From a checkpoint of a small model that answers yes/no questions on an image's attributes: encoder moe top_k, encoder layers 12.
Rows from block 2 of the image encoder of a small model that answers yes/no questions on an image's attributes, named by matrix and row number. Rows with one number belong to one neuron. Each number is 50 + 10 x the weight over its row's rms, rounded and kept within 0 to 99. All counts start at 0.
After each neuron's rows are labels from the 100 images, of 14976, where the neuron reaches its highest value: "patch colour" is the nearest of a few named colours to the mean colour under the peak. Only what is clearly more common there than usual is listed. The data: photos of arthropod specimens (BIOSCAN-5M). In brackets: how many of the 100.
# fc1: MLP up (encoder.blocks.2.mlp.fc1.weight, 768x192), inputs 144-191
# fc2: MLP down (encoder.blocks.2.mlp.fc2.weight, 192x768, transposed), outputs 144-191

fc1.137:62 66 64 74 62 64 60 49 59 58 58 53 48 76 36 39 59 45 60 59 34 45 53 49 63 47 61 57 60 47 66 55 50 65 42 60 50 45 64 49 67 44 51 58 56 36 47 42
fc2.137:31 58 63 62 42 58 57 46 46 46 51 41 47 53 51 47 54 64 49 67 52 51 43 45 69 47 54 40 42 61 69 53 40 65 51 12 49 62 58 59 38 61 54 50 35 44 42 51
patch colour: grey (36)

fc1.624:43 53 46 57 34 58 64 42 54 55 42 45 62 51 48 51 54 58 52 56 69 38 55 58 41 42 53 39 28 42 59 41 64 62 54 53 64 53 64 46 60 73 47 56 70 59 41 56
fc2.624:62 36 65 55 43 47 49 41 41 59 54 52 49 60 60 48 40 64 43 48 50 43 44 71 49 40 57 34 40 50 44 58 37 32 38 30 54 63 42 33 32 43 52 59 43 49 60 45
patch colour: white (66)

fc1.732:48 42 47 56 63 46 62 46 58 35 44 37 39 54 53 60 58 52 33 55 63 47 50 66 46 58 46 40 27 45 56 62 51 45 47 50 56 55 48 46 58 40 56 45 32 51 44 58
fc2.732:30 55 63 60 60 37 46 63 51 38 64 60 46 49 65 53 53 52 47 49 61 43 54 21 40 46 52 52 54 45 47 55 58 58 47 52 52 48 56 45 58 53 42 38 61 59 40 50
patch colour: pink (88)

fc1.225:55 51 48 23 44 60 37 66 45 54 57 55 47 51 52 42 49 56 48 55 65 61 47 43 42 51 51 53 47 33 52 56 68 51 49 54 44 38 52 39 51 66 46 40 55 49 50 41
fc2.225:56 33 54 44 38 42 62 42 44 47 21 52 54 48 46 50 45 44 72 48 53 32 56 41 54 31 44 48 60 38 56 46 35 55 82 46 48 62 74 48 58 40 53 51 66 16 42 62
patch colour: white (66)

fc1.516:66 48 38 62 43 44 42 53 62 56 49 55 52 53 36 50 58 53 55 69 70 68 34 65 55 36 43 49 35 70 53 34 73 48 50 39 47 46 63 38 66 41 54 45 39 43 66 69
fc2.516:48 53 57 46 50 66 38 44 60 71 48 61 56 53 57 51 54 57 54 39 40 66 59 47 63 64 42 40 59 31 35 49 49 40 57 47 57 44 50 54 27 49 36 73 58 44 38 33
patch colour: grey (30)

fc1.525:53 45 40 64 40 55 55 66 46 39 38 38 55 56 60 45 33 58 50 50 42 59 60 42 42 57 49 75 60 34 50 44 50 38 45 53 57 57 55 59 46 60 46 62 63 55 45 51
fc2.525:41 67 67 41 63 54 29 45 49 51 23 39 51 47 61 50 49 42 54 46 52 46 45 62 50 43 61 37 40 48 53 63 53 66 47 38 41 28 39 45 54 58 44 57 52 45 58 47
patch colour: pink (87)

fc1.436:49 36 68 27 50 48 38 57 58 52 55 40 44 47 50 42 41 55 47 61 70 27 50 60 45 55 43 55 41 33 50 48 50 65 53 55 52 50 61 55 53 72 56 57 48 26 51 61
fc2.436:63 34 53 65 54 58 56 54 61 41 64 47 40 50 50 36 49 64 65 55 36 23 52 50 52 60 33 44 48 25 54 49 44 60 62 64 34 48 52 51 51 40 52 52 64 50 42 51
patch colour: white (69)

fc1.751:41 45 69 71 59 71 75 45 44 65 64 55 46 54 44 50 44 51 47 54 56 53 58 57 58 47 33 25 55 64 50 63 44 48 50 51 56 50 54 47 42 48 56 53 57 59 51 55
fc2.751:62 48 48 38 43 46 20 58 50 43 45 43 63 59 45 49 42 56 50 38 45 51 44 54 70 53 66 70 69 32 67 55 56 31 44 49 45 56 36 48 49 54 35 46 46 38 31 42
patch colour: grey (25)

fc1.74:51 45 63 35 37 51 61 76 54 21 34 41 44 51 66 53 45 58 44 52 64 43 53 61 56 45 59 62 57 43 33 44 37 46 55 74 35 35 58 46 63 52 35 45 65 43 66 23
fc2.74:51 46 48 49 65 57 59 45 42 63 52 67 39 37 39 56 40 53 67 48 56 40 48 53 49 55 31 66 45 27 41 60 58 50 50 43 69 63 51 63 80 48 55 63 55 43 51 36
patch colour: white (68)

fc1.81:39 33 52 64 56 69 54 49 48 66 50 43 70 57 69 53 46 45 55 61 21 56 64 64 58 71 44 43 45 48 44 48 58 34 46 41 38 56 57 63 57 65 48 39 61 34 55 52
fc2.81:65 69 35 45 40 51 44 40 66 41 48 45 69 49 55 68 48 61 34 67 48 44 46 32 60 57 56 51 67 53 63 41 38 59 48 61 58 45 53 38 53 55 62 70 60 46 57 49
patch colour: pink (89)

fc1.234:53 48 40 55 41 35 41 48 25 58 46 71 43 61 65 45 42 49 36 50 74 58 63 53 48 43 57 52 55 45 53 32 37 45 50 52 39 68 62 49 66 61 66 57 43 36 57 58
fc2.234:33 44 72 50 42 45 64 44 42 51 62 36 59 67 45 44 62 62 62 60 54 60 49 35 41 50 28 57 58 62 51 56 57 50 47 61 56 46 50 45 39 50 51 57 61 56 52 40
patch colour: white (63)

fc1.421:46 43 49 34 50 55 49 45 61 46 68 50 51 54 56 55 49 36 63 40 48 83 49 58 52 48 57 45 85 72 44 42 42 63 44 49 43 47 52 54 47 52 52 50 60 41 62 50
fc2.421:57 67 53 70 48 49 56 49 66 44 45 35 56 63 52 51 67 40 60 52 45 66 61 41 62 52 42 57 43 50 56 51 57 42 51 38 44 53 60 31 48 29 54 38 69 47 56 51
patch colour: grey (30)

fc1.310:62 56 48 58 52 51 55 24 32 66 51 69 58 40 52 46 52 38 48 54 53 55 48 51 49 45 77 65 37 60 41 64 50 56 34 29 43 50 32 43 40 62 63 59 41 55 50 53
fc2.310:40 62 45 56 32 61 55 60 56 40 49 57 44 57 60 48 46 72 39 50 40 33 52 40 67 43 62 49 39 57 37 50 29 58 50 23 66 65 65 56 41 51 55 35 57 33 51 72
patch colour: grey (26)

fc1.430:61 46 61 37 40 51 48 45 49 42 40 48 43 40 70 47 40 48 49 57 61 42 38 67 41 62 39 48 45 46 58 28 44 50 53 53 56 77 60 71 24 53 44 60 45 52 27 53
fc2.430:56 44 44 64 45 56 43 38 63 33 46 73 55 40 65 44 51 28 41 37 42 54 59 47 58 58 43 56 61 90 48 47 47 51 64 52 58 44 36 46 50 53 61 30 45 52 39 65
patch colour: white (61)

fc1.59:38 32 51 41 46 48 38 37 51 41 38 56 44 46 50 30 51 69 69 38 54 72 37 69 41 55 40 64 58 34 59 58 59 58 59 46 35 61 56 58 58 56 50 42 34 49 58 48
fc2.59:49 45 47 53 51 37 68 51 32 52 55 35 48 38 47 46 51 48 53 68 45 65 52 47 36 42 39 45 42 61 54 47 62 55 62 65 48 48 53 54 35 42 44 58 66 51 58 40
patch colour: white (70)

fc1.222:34 50 52 48 45 47 32 31 43 68 49 51 62 51 50 60 58 42 67 61 36 53 58 42 44 62 60 46 51 51 35 55 52 50 46 40 52 41 63 67 56 56 43 61 54 70 60 39
fc2.222:68 55 33 59 65 52 57 52 49 33 50 53 42 56 51 46 45 58 40 53 73 56 45 73 38 40 46 40 60 44 58 36 51 27 40 52 53 53 48 39 43 42 44 48 35 31 41 54
patch colour: white (76)

fc1.69:61 55 56 48 50 59 59 52 53 50 49 40 47 34 69 57 39 54 57 41 52 55 50 36 30 53 49 40 45 47 50 41 58 58 20 47 55 62 51 43 56 42 66 40 61 51 52 51
fc2.69:56 40 38 58 55 35 51 51 50 56 49 36 48 50 43 57 72 46 43 59 49 46 66 48 37 58 53 38 55 65 56 72 43 56 54 47 31 51 46 38 40 45 34 86 48 49 37 54
patch colour: grey (56)

fc1.350:42 45 47 64 49 72 60 35 42 34 60 72 28 35 49 34 44 58 54 41 52 53 54 72 48 53 57 52 51 45 45 53 55 50 45 54 62 56 58 52 58 63 51 51 55 50 48 52
fc2.350:45 37 50 51 54 47 46 48 45 54 58 46 54 47 37 61 62 39 49 55 45 53 50 52 51 52 46 57 42 44 53 45 37 48 57 48 44 63 73 35 59 59 50 30 57 47 60 60
patch colour: white (79)

fc1.757:64 47 44 52 43 57 46 37 39 48 43 52 34 39 52 32 45 56 51 53 51 48 60 70 51 52 53 46 42 52 50 42 59 63 62 60 47 44 46 61 55 68 53 65 37 62 37 62
fc2.757:47 47 51 46 48 47 50 59 54 43 60 44 66 39 43 49 52 30 57 51 47 47 58 51 56 52 27 57 45 65 52 43 49 49 50 76 51 36 63 62 55 54 48 48 55 68 50 49
patch colour: white (67)

fc1.392:58 46 57 40 44 60 31 69 67 37 41 52 44 48 38 51 31 46 38 30 62 50 45 53 63 57 41 58 42 54 48 49 34 56 65 34 57 43 26 58 67 60 44 53 61 39 58 50
fc2.392:56 57 61 56 56 52 38 29 53 52 60 55 50 59 52 52 38 63 67 50 43 52 48 51 61 43 54 51 59 36 48 53 62 47 41 71 38 47 50 58 53 40 44 48 41 67 48 67
patch colour: grey (38)

fc1.205:37 41 35 60 51 41 44 65 58 49 71 39 72 42 53 54 42 58 50 60 55 48 53 52 45 55 63 42 59 60 59 46 49 28 46 49 43 41 58 62 47 48 49 60 54 35 45 41
fc2.205:57 47 41 50 51 47 39 36 59 60 39 55 30 63 46 35 55 27 42 48 48 53 50 45 62 43 56 72 44 37 47 48 44 60 56 49 62 65 51 43 37 59 55 46 36 62 56 55
patch colour: pink (91)

fc1.655:47 56 44 68 50 61 40 63 51 36 49 49 31 55 48 35 59 34 39 53 44 50 56 49 51 56 55 45 55 58 44 24 31 63 45 48 56 62 69 57 74 68 43 59 51 50 52 39
fc2.655:33 53 38 55 49 44 67 60 42 53 69 48 48 54 50 52 54 55 28 46 34 55 49 36 64 45 66 59 43 62 68 70 37 55 73 29 43 64 53 34 37 54 63 71 32 44 55 62
patch colour: grey (37)

fc1.65:52 42 61 39 53 50 30 53 64 44 50 58 54 45 49 51 31 53 58 55 35 55 56 52 47 59 41 51 53 58 33 66 57 58 62 49 29 60 53 54 45 44 59 53 59 46 40 47
fc2.65:53 70 50 89 47 62 69 47 45 39 50 22 65 52 48 50 56 32 43 41 46 44 50 48 61 52 61 46 47 52 57 46 44 48 43 41 62 40 47 54 55 53 39 45 36 43 53 49
patch colour: pink (91)

fc1.673:50 46 44 37 53 42 47 34 51 58 37 38 46 39 44 44 64 64 50 49 54 42 70 39 40 48 41 47 34 45 60 38 55 68 59 31 44 34 66 35 62 51 62 58 61 54 44 52
fc2.673:39 60 51 50 55 52 51 54 26 49 30 62 37 63 42 61 43 55 51 50 47 59 51 46 35 49 77 50 43 42 44 46 32 56 53 58 53 60 67 54 39 66 36 60 37 39 77 52
patch colour: white (61)

fc1.191:39 73 40 60 43 47 52 51 52 45 55 39 59 50 52 46 49 44 42 54 52 26 44 62 54 63 40 51 43 63 43 38 42 41 47 52 55 62 61 50 55 46 63 51 36 62 64 56
fc2.191:69 41 45 51 59 52 47 53 51 56 59 60 29 47 44 60 65 57 55 56 51 52 36 50 43 43 59 49 60 43 45 49 31 48 41 52 53 52 48 70 37 59 48 58 61 57 34 47
patch colour: grey (36); brown (31)

fc1.383:65 62 55 48 60 49 37 52 57 69 69 52 43 43 69 54 73 63 52 46 52 45 42 57 42 44 49 39 48 58 46 51 36 47 27 64 32 39 54 47 55 44 55 56 61 29 48 45
fc2.383:41 59 43 45 50 43 59 57 83 48 50 36 41 50 54 59 45 43 60 61 50 52 61 25 34 48 48 47 51 65 62 58 47 57 35 52 42 43 52 53 33 65 60 48 57 50 43 39
patch colour: grey (44)

fc1.420:29 44 55 66 52 65 51 39 43 39 61 51 59 55 58 48 53 58 55 42 63 49 51 46 39 60 51 39 57 54 40 47 41 34 32 55 68 52 47 65 67 41 65 61 48 46 48 68
fc2.420:48 38 54 41 42 15 58 66 59 52 61 51 69 55 65 53 44 25 44 45 56 46 49 51 54 44 50 44 49 66 54 61 40 56 46 48 65 45 38 41 54 43 43 38 38 49 63 48
patch colour: pink (91)

fc1.100:50 42 25 35 51 51 40 43 46 57 33 41 41 48 49 35 60 51 60 66 48 52 35 44 57 44 69 48 54 62 51 51 52 61 55 51 67 71 67 57 53 36 58 46 54 31 54 55
fc2.100:55 55 45 70 47 51 53 44 55 60 72 49 48 42 50 55 46 58 57 61 54 50 48 46 30 41 42 47 30 34 50 48 41 43 38 51 52 28 43 49 55 36 57 57 66 60 34 32
patch colour: grey (43)

fc1.179:49 45 42 64 68 45 41 45 59 33 41 45 43 53 55 58 53 45 58 56 51 21 64 58 61 57 50 70 54 57 40 42 46 52 51 63 51 51 38 63 58 52 60 46 52 42 60 53
fc2.179:46 74 58 44 42 51 59 62 55 32 64 45 42 33 65 73 40 50 57 45 63 44 49 48 46 49 44 44 57 36 44 62 51 52 55 68 51 55 63 38 48 37 51 48 43 58 64 56
patch colour: pink (88)

fc1.544:50 49 73 63 60 45 41 54 63 36 55 55 53 52 50 63 45 33 53 40 40 44 45 49 50 58 48 58 67 52 54 59 44 74 36 57 42 52 24 51 48 46 51 46 63 72 52 58
fc2.544:55 56 44 35 40 40 51 58 52 58 43 54 50 36 36 37 39 67 46 70 58 50 51 52 64 41 67 43 53 52 60 50 62 30 46 41 51 50 63 56 61 58 53 65 46 53 40 46
patch colour: grey (51)

fc1.657:56 44 51 42 52 48 45 48 53 54 63 41 57 43 49 39 33 51 35 52 51 58 41 45 64 62 29 59 40 32 43 30 41 48 77 50 54 43 62 64 59 39 25 44 48 43 44 46
fc2.657:34 47 63 52 53 49 54 30 39 48 49 78 52 64 45 32 62 67 42 46 46 52 61 48 64 34 45 73 49 47 31 61 58 57 57 54 39 49 46 62 55 42 51 44 41 61 48 31
patch colour: grey (33)

fc1.201:68 47 44 71 44 42 45 53 55 47 58 52 57 49 53 47 52 42 35 49 54 58 51 52 45 49 37 61 61 48 37 45 42 10 56 45 49 55 57 54 55 48 57 66 47 48 53 51
fc2.201:50 55 25 41 63 43 57 43 59 43 37 48 49 61 66 52 41 56 55 53 36 64 44 52 56 67 60 53 45 60 60 40 54 67 52 48 56 49 56 43 73 55 46 43 55 35 74 57
patch colour: white (63)

fc1.226:47 57 59 54 45 38 61 39 44 60 42 61 41 52 58 47 46 62 59 43 57 64 64 62 42 38 69 62 43 45 52 48 49 47 62 52 49 61 65 43 40 58 57 80 50 16 54 33
fc2.226:63 52 51 58 32 49 55 65 46 50 66 45 43 69 59 34 58 49 44 39 39 43 47 63 66 56 42 40 60 45 53 39 45 39 58 44 68 51 51 44 55 62 51 62 31 66 57 41
patch colour: white (74)

fc1.47:45 44 32 75 66 67 53 56 46 48 45 42 51 47 51 61 59 46 52 65 50 52 47 50 47 74 42 48 65 36 46 45 47 41 57 42 32 42 46 35 53 38 57 35 71 38 51 52
fc2.47:56 49 26 32 48 42 60 59 51 46 39 50 55 64 57 51 43 51 52 34 37 64 49 53 47 68 60 40 48 64 39 53 52 55 53 27 64 61 47 48 51 63 44 65 39 47 50 41
patch colour: pink (91)

fc1.741:25 60 43 43 48 72 49 46 39 46 51 70 38 42 36 45 55 61 32 46 48 52 41 64 54 51 74 58 47 46 32 37 50 43 48 43 62 48 43 31 43 39 44 34 55 56 46 48
fc2.741:60 50 38 49 43 44 74 46 51 52 69 68 52 53 44 43 54 39 74 35 38 53 69 39 65 56 50 31 78 47 70 47 37 58 42 51 50 49 44 32 44 41 55 73 47 52 31 49
patch colour: grey (58)

fc1.639:59 57 53 51 41 56 50 62 52 47 53 63 55 71 48 26 29 39 60 56 30 68 43 31 48 73 42 56 64 51 62 46 35 47 47 36 48 42 32 59 47 66 42 37 30 37 50 56
fc2.639:48 54 48 48 60 28 53 32 61 70 44 44 46 40 62 43 54 37 40 32 58 49 40 59 59 32 52 46 61 62 63 50 65 37 40 49 57 51 64 46 56 47 35 31 50 57 63 42
patch colour: grey (33)

fc1.63:59 42 61 59 69 36 59 47 58 41 60 46 61 48 42 49 61 39 60 56 43 32 64 55 43 43 51 51 77 44 44 65 59 44 70 61 24 42 63 52 64 52 61 55 57 44 51 45
fc2.63:53 53 45 42 50 61 42 44 75 35 41 39 27 44 58 63 46 60 47 52 64 64 40 60 51 41 33 43 41 45 53 52 38 51 42 63 68 38 51 59 64 49 37 43 71 57 57 56
patch colour: white (76)

fc1.352:57 45 46 74 57 46 51 68 41 51 44 48 59 67 45 59 56 45 53 50 53 36 54 57 58 59 54 40 53 54 54 67 69 60 62 60 68 37 67 61 49 56 48 27 58 46 49 54
fc2.352:49 38 51 53 39 50 56 35 52 32 67 63 38 54 42 25 71 51 57 40 56 64 49 62 23 49 51 50 54 43 37 45 55 40 56 55 36 50 58 60 61 65 36 45 44 52 49 53
patch colour: pink (89)

fc1.108:53 47 49 65 60 45 37 57 46 60 34 64 50 56 50 57 50 65 47 62 45 48 33 63 38 49 60 44 49 41 53 39 32 41 50 56 40 62 58 64 66 55 65 45 50 46 51 43
fc2.108:60 46 55 40 40 27 73 32 50 53 44 43 63 52 55 35 65 44 59 50 62 44 57 51 55 47 34 50 61 49 60 43 66 35 50 29 35 57 40 31 47 57 51 57 50 55 64 53
patch colour: white (84)

fc1.419:56 55 35 62 47 35 62 34 46 58 45 46 68 54 44 36 30 36 38 45 38 24 49 56 58 51 46 38 35 49 67 60 55 46 41 53 61 41 53 50 49 44 45 54 54 46 56 60
fc2.419:51 56 64 51 55 43 50 44 49 54 60 57 40 42 44 57 55 65 43 45 70 62 39 63 62 56 61 63 53 52 36 44 49 28 45 53 42 56 48 27 59 37 49 36 56 45 49 39
patch colour: pink (88)

fc1.441:54 62 53 53 43 31 51 28 58 71 47 71 55 58 61 54 59 52 59 49 57 63 36 62 50 42 51 53 33 33 63 54 48 44 64 49 39 51 45 53 22 52 63 54 42 56 44 63
fc2.441:52 51 42 55 57 45 49 53 65 36 47 37 50 28 56 31 33 56 47 28 58 53 63 33 33 68 41 65 61 45 48 53 56 33 49 51 45 43 45 51 41 52 62 51 67 58 49 44
patch colour: white (60)

fc1.584:49 63 60 41 39 47 37 52 61 47 55 43 44 72 42 38 40 56 56 38 59 47 40 50 74 66 40 43 43 56 51 60 35 63 50 68 63 22 39 60 60 52 48 56 58 57 42 59
fc2.584:42 52 50 32 55 56 54 47 57 50 60 55 66 42 41 56 48 70 43 58 49 39 47 70 62 28 43 49 49 42 65 21 50 51 55 49 32 58 28 42 74 53 50 40 48 37 44 57
patch colour: pink (92)

fc1.462:55 56 41 59 46 49 45 42 47 36 53 68 60 62 43 54 56 50 70 47 39 46 54 54 50 62 50 60 35 52 48 43 56 36 70 37 61 43 51 43 38 47 49 51 53 53 73 56
fc2.462:43 49 41 47 44 64 49 49 56 69 45 47 55 59 48 47 34 56 62 41 43 51 69 58 64 40 42 57 61 47 42 51 46 48 44 57 36 48 50 55 56 35 47 19 50 45 41 54
patch colour: grey (56)

fc1.496:51 70 56 51 50 46 61 53 55 50 56 48 44 51 46 51 58 65 57 56 37 37 57 39 49 54 40 45 53 51 31 28 49 40 40 74 39 41 61 47 57 39 50 64 53 54 45 41
fc2.496:39 45 55 62 40 56 37 40 45 37 42 49 40 38 44 48 63 34 48 46 66 49 52 44 46 69 71 27 43 43 33 63 47 58 51 33 59 56 61 62 60 73 59 40 34 48 46 37
patch colour: brown (43); grey (39)

fc1.460:50 52 31 56 49 47 54 45 43 40 50 52 61 58 56 45 51 57 66 49 41 52 66 60 71 56 58 50 45 43 48 41 58 47 43 44 56 61 55 58 60 45 62 87 41 40 62 29
fc2.460:51 54 43 60 59 47 42 53 70 65 54 60 50 60 47 51 47 52 27 56 51 64 52 34 50 49 63 60 61 61 41 47 32 63 44 68 53 67 52 43 50 56 58 31 38 54 52 66
patch colour: white (64)

fc1.268:43 56 56 38 39 40 46 48 30 65 51 53 62 51 53 42 65 45 56 53 72 59 62 45 34 54 60 45 32 43 34 58 50 59 36 31 66 52 49 45 63 65 47 58 46 50 66 38
fc2.268:52 27 44 47 51 31 57 45 59 53 47 60 50 60 48 55 37 43 30 55 50 27 43 66 46 47 61 42 52 48 65 58 33 51 39 59 53 50 59 34 42 39 50 49 47 49 53 55
patch colour: white (73)

fc1.422:50 77 59 53 62 55 58 54 53 43 59 42 68 47 49 43 29 60 38 50 44 55 52 61 62 55 58 56 68 67 39 50 55 59 44 45 49 50 59 47 56 44 43 70 49 33 55 37
fc2.422:47 49 37 82 30 46 55 30 40 64 62 48 54 45 54 55 61 45 33 36 48 47 44 37 47 48 58 42 33 38 33 64 51 54 48 43 46 73 54 54 33 55 57 57 55 63 48 72
patch colour: grey (42)

fc1.171:50 59 50 58 39 52 53 42 53 44 56 51 51 68 51 63 51 42 56 52 48 45 74 59 50 52 62 55 39 27 44 39 58 46 52 39 63 45 53 43 47 42 44 57 61 43 52 46
fc2.171:54 61 47 54 59 51 41 40 63 35 49 60 39 45 59 41 61 46 36 65 54 48 36 53 49 50 59 30 68 43 45 49 49 49 46 45 45 32 54 37 59 41 51 55 54 43 67 63
patch colour: pink (89)

fc1.96:63 61 45 51 56 52 39 50 64 48 48 28 64 57 60 54 52 53 48 32 40 42 45 58 38 34 32 48 44 54 57 73 41 43 43 54 42 58 43 60 45 39 51 65 67 54 49 54
fc2.96:59 48 53 62 59 50 46 65 25 54 49 43 41 44 52 51 53 45 37 74 44 50 56 32 35 43 55 49 42 49 55 39 42 49 46 40 42 46 31 58 55 59 54 36 35 64 36 62
patch colour: grey (58)

fc1.177:41 47 63 61 49 32 60 46 49 50 64 54 42 68 49 57 52 30 59 49 36 46 60 57 51 43 36 50 60 51 34 54 69 53 52 57 71 33 81 47 65 50 60 42 61 56 49 34
fc2.177:62 49 55 44 53 49 57 48 65 48 59 57 40 51 45 53 54 74 54 55 58 38 64 58 55 45 51 58 46 24 63 61 56 39 63 44 52 61 61 26 68 45 38 55 56 44 45 59
patch colour: white (73)

fc1.114:58 44 36 51 33 46 48 55 44 66 73 58 43 44 46 43 53 47 34 52 46 51 42 40 59 33 70 61 32 34 64 66 52 55 43 57 60 42 59 65 36 45 45 50 51 49 53 35
fc2.114:50 61 60 34 60 47 40 43 51 54 29 41 51 28 44 57 38 65 65 49 69 32 51 62 57 44 30 29 55 43 40 21 29 56 56 52 45 64 43 33 46 50 50 25 43 47 52 56
patch colour: white (60)

fc1.44:35 61 47 56 62 49 40 41 39 57 49 57 40 53 39 58 61 51 55 51 46 52 48 66 44 66 40 50 69 40 49 28 45 49 48 62 41 37 60 61 58 57 49 50 41 49 52 48
fc2.44:59 62 48 48 66 32 74 37 44 42 45 48 48 52 48 33 53 54 47 43 46 48 34 47 43 63 56 61 47 50 53 53 51 40 55 49 49 56 78 37 38 59 60 49 47 36 46 66
patch colour: white (69)

fc1.180:46 55 54 57 34 75 42 67 43 59 37 44 29 54 61 62 54 46 51 56 53 58 34 49 47 61 50 39 41 51 53 40 61 39 73 60 53 46 48 58 63 57 29 30 38 58 48 49
fc2.180:47 44 59 52 53 58 40 27 61 36 68 48 55 33 54 57 36 42 62 45 35 49 48 53 57 66 68 55 74 58 43 51 61 48 42 69 56 43 45 53 48 37 33 43 54 49 40 34
patch colour: grey (25)

fc1.481:50 38 55 47 47 54 42 51 35 35 60 41 42 62 56 42 48 51 61 52 60 43 49 50 43 53 56 47 50 46 44 45 54 70 63 86 57 47 52 41 67 74 35 69 65 44 56 38
fc2.481:34 29 36 55 43 54 64 40 58 54 39 45 54 48 50 58 45 51 71 38 58 52 51 45 57 50 36 57 40 17 40 50 45 59 53 44 63 63 58 46 67 45 57 40 50 35 49 33
patch colour: white (65)

fc1.321:41 62 48 62 42 54 53 60 58 61 58 48 49 60 46 60 53 51 54 54 52 34 56 54 55 66 69 37 50 57 57 48 60 53 58 46 56 34 68 55 42 24 60 45 47 35 29 48
fc2.321:53 43 68 60 44 47 66 50 55 45 36 57 40 33 59 42 42 53 60 49 60 52 44 30 40 35 51 51 35 38 49 50 44 50 32 41 59 55 58 44 53 58 60 56 54 21 39 50
patch colour: grey (35)

fc1.367:66 54 65 49 48 62 35 53 69 50 34 59 29 41 52 58 40 55 49 44 50 44 45 17 37 44 39 56 49 48 64 46 56 55 53 53 41 33 49 63 19 48 48 39 60 62 43 63
fc2.367:46 51 26 51 42 36 42 54 53 64 46 45 50 37 44 57 46 66 64 50 46 53 44 61 67 54 58 52 68 57 45 58 64 52 44 62 61 33 49 41 48 45 54 61 51 57 41 49
patch colour: grey (53)

fc1.248:43 31 50 38 44 51 59 51 50 61 66 49 51 40 58 44 40 56 42 52 72 46 52 60 44 41 47 46 40 41 53 56 46 63 53 59 58 35 66 60 43 53 51 45 51 57 44 42
fc2.248:67 70 68 72 39 59 44 63 48 45 53 34 43 52 40 51 47 43 57 40 44 38 57 54 53 44 26 55 56 52 57 60 48 48 55 48 56 34 62 45 63 53 44 50 48 46 46 56
patch colour: white (60)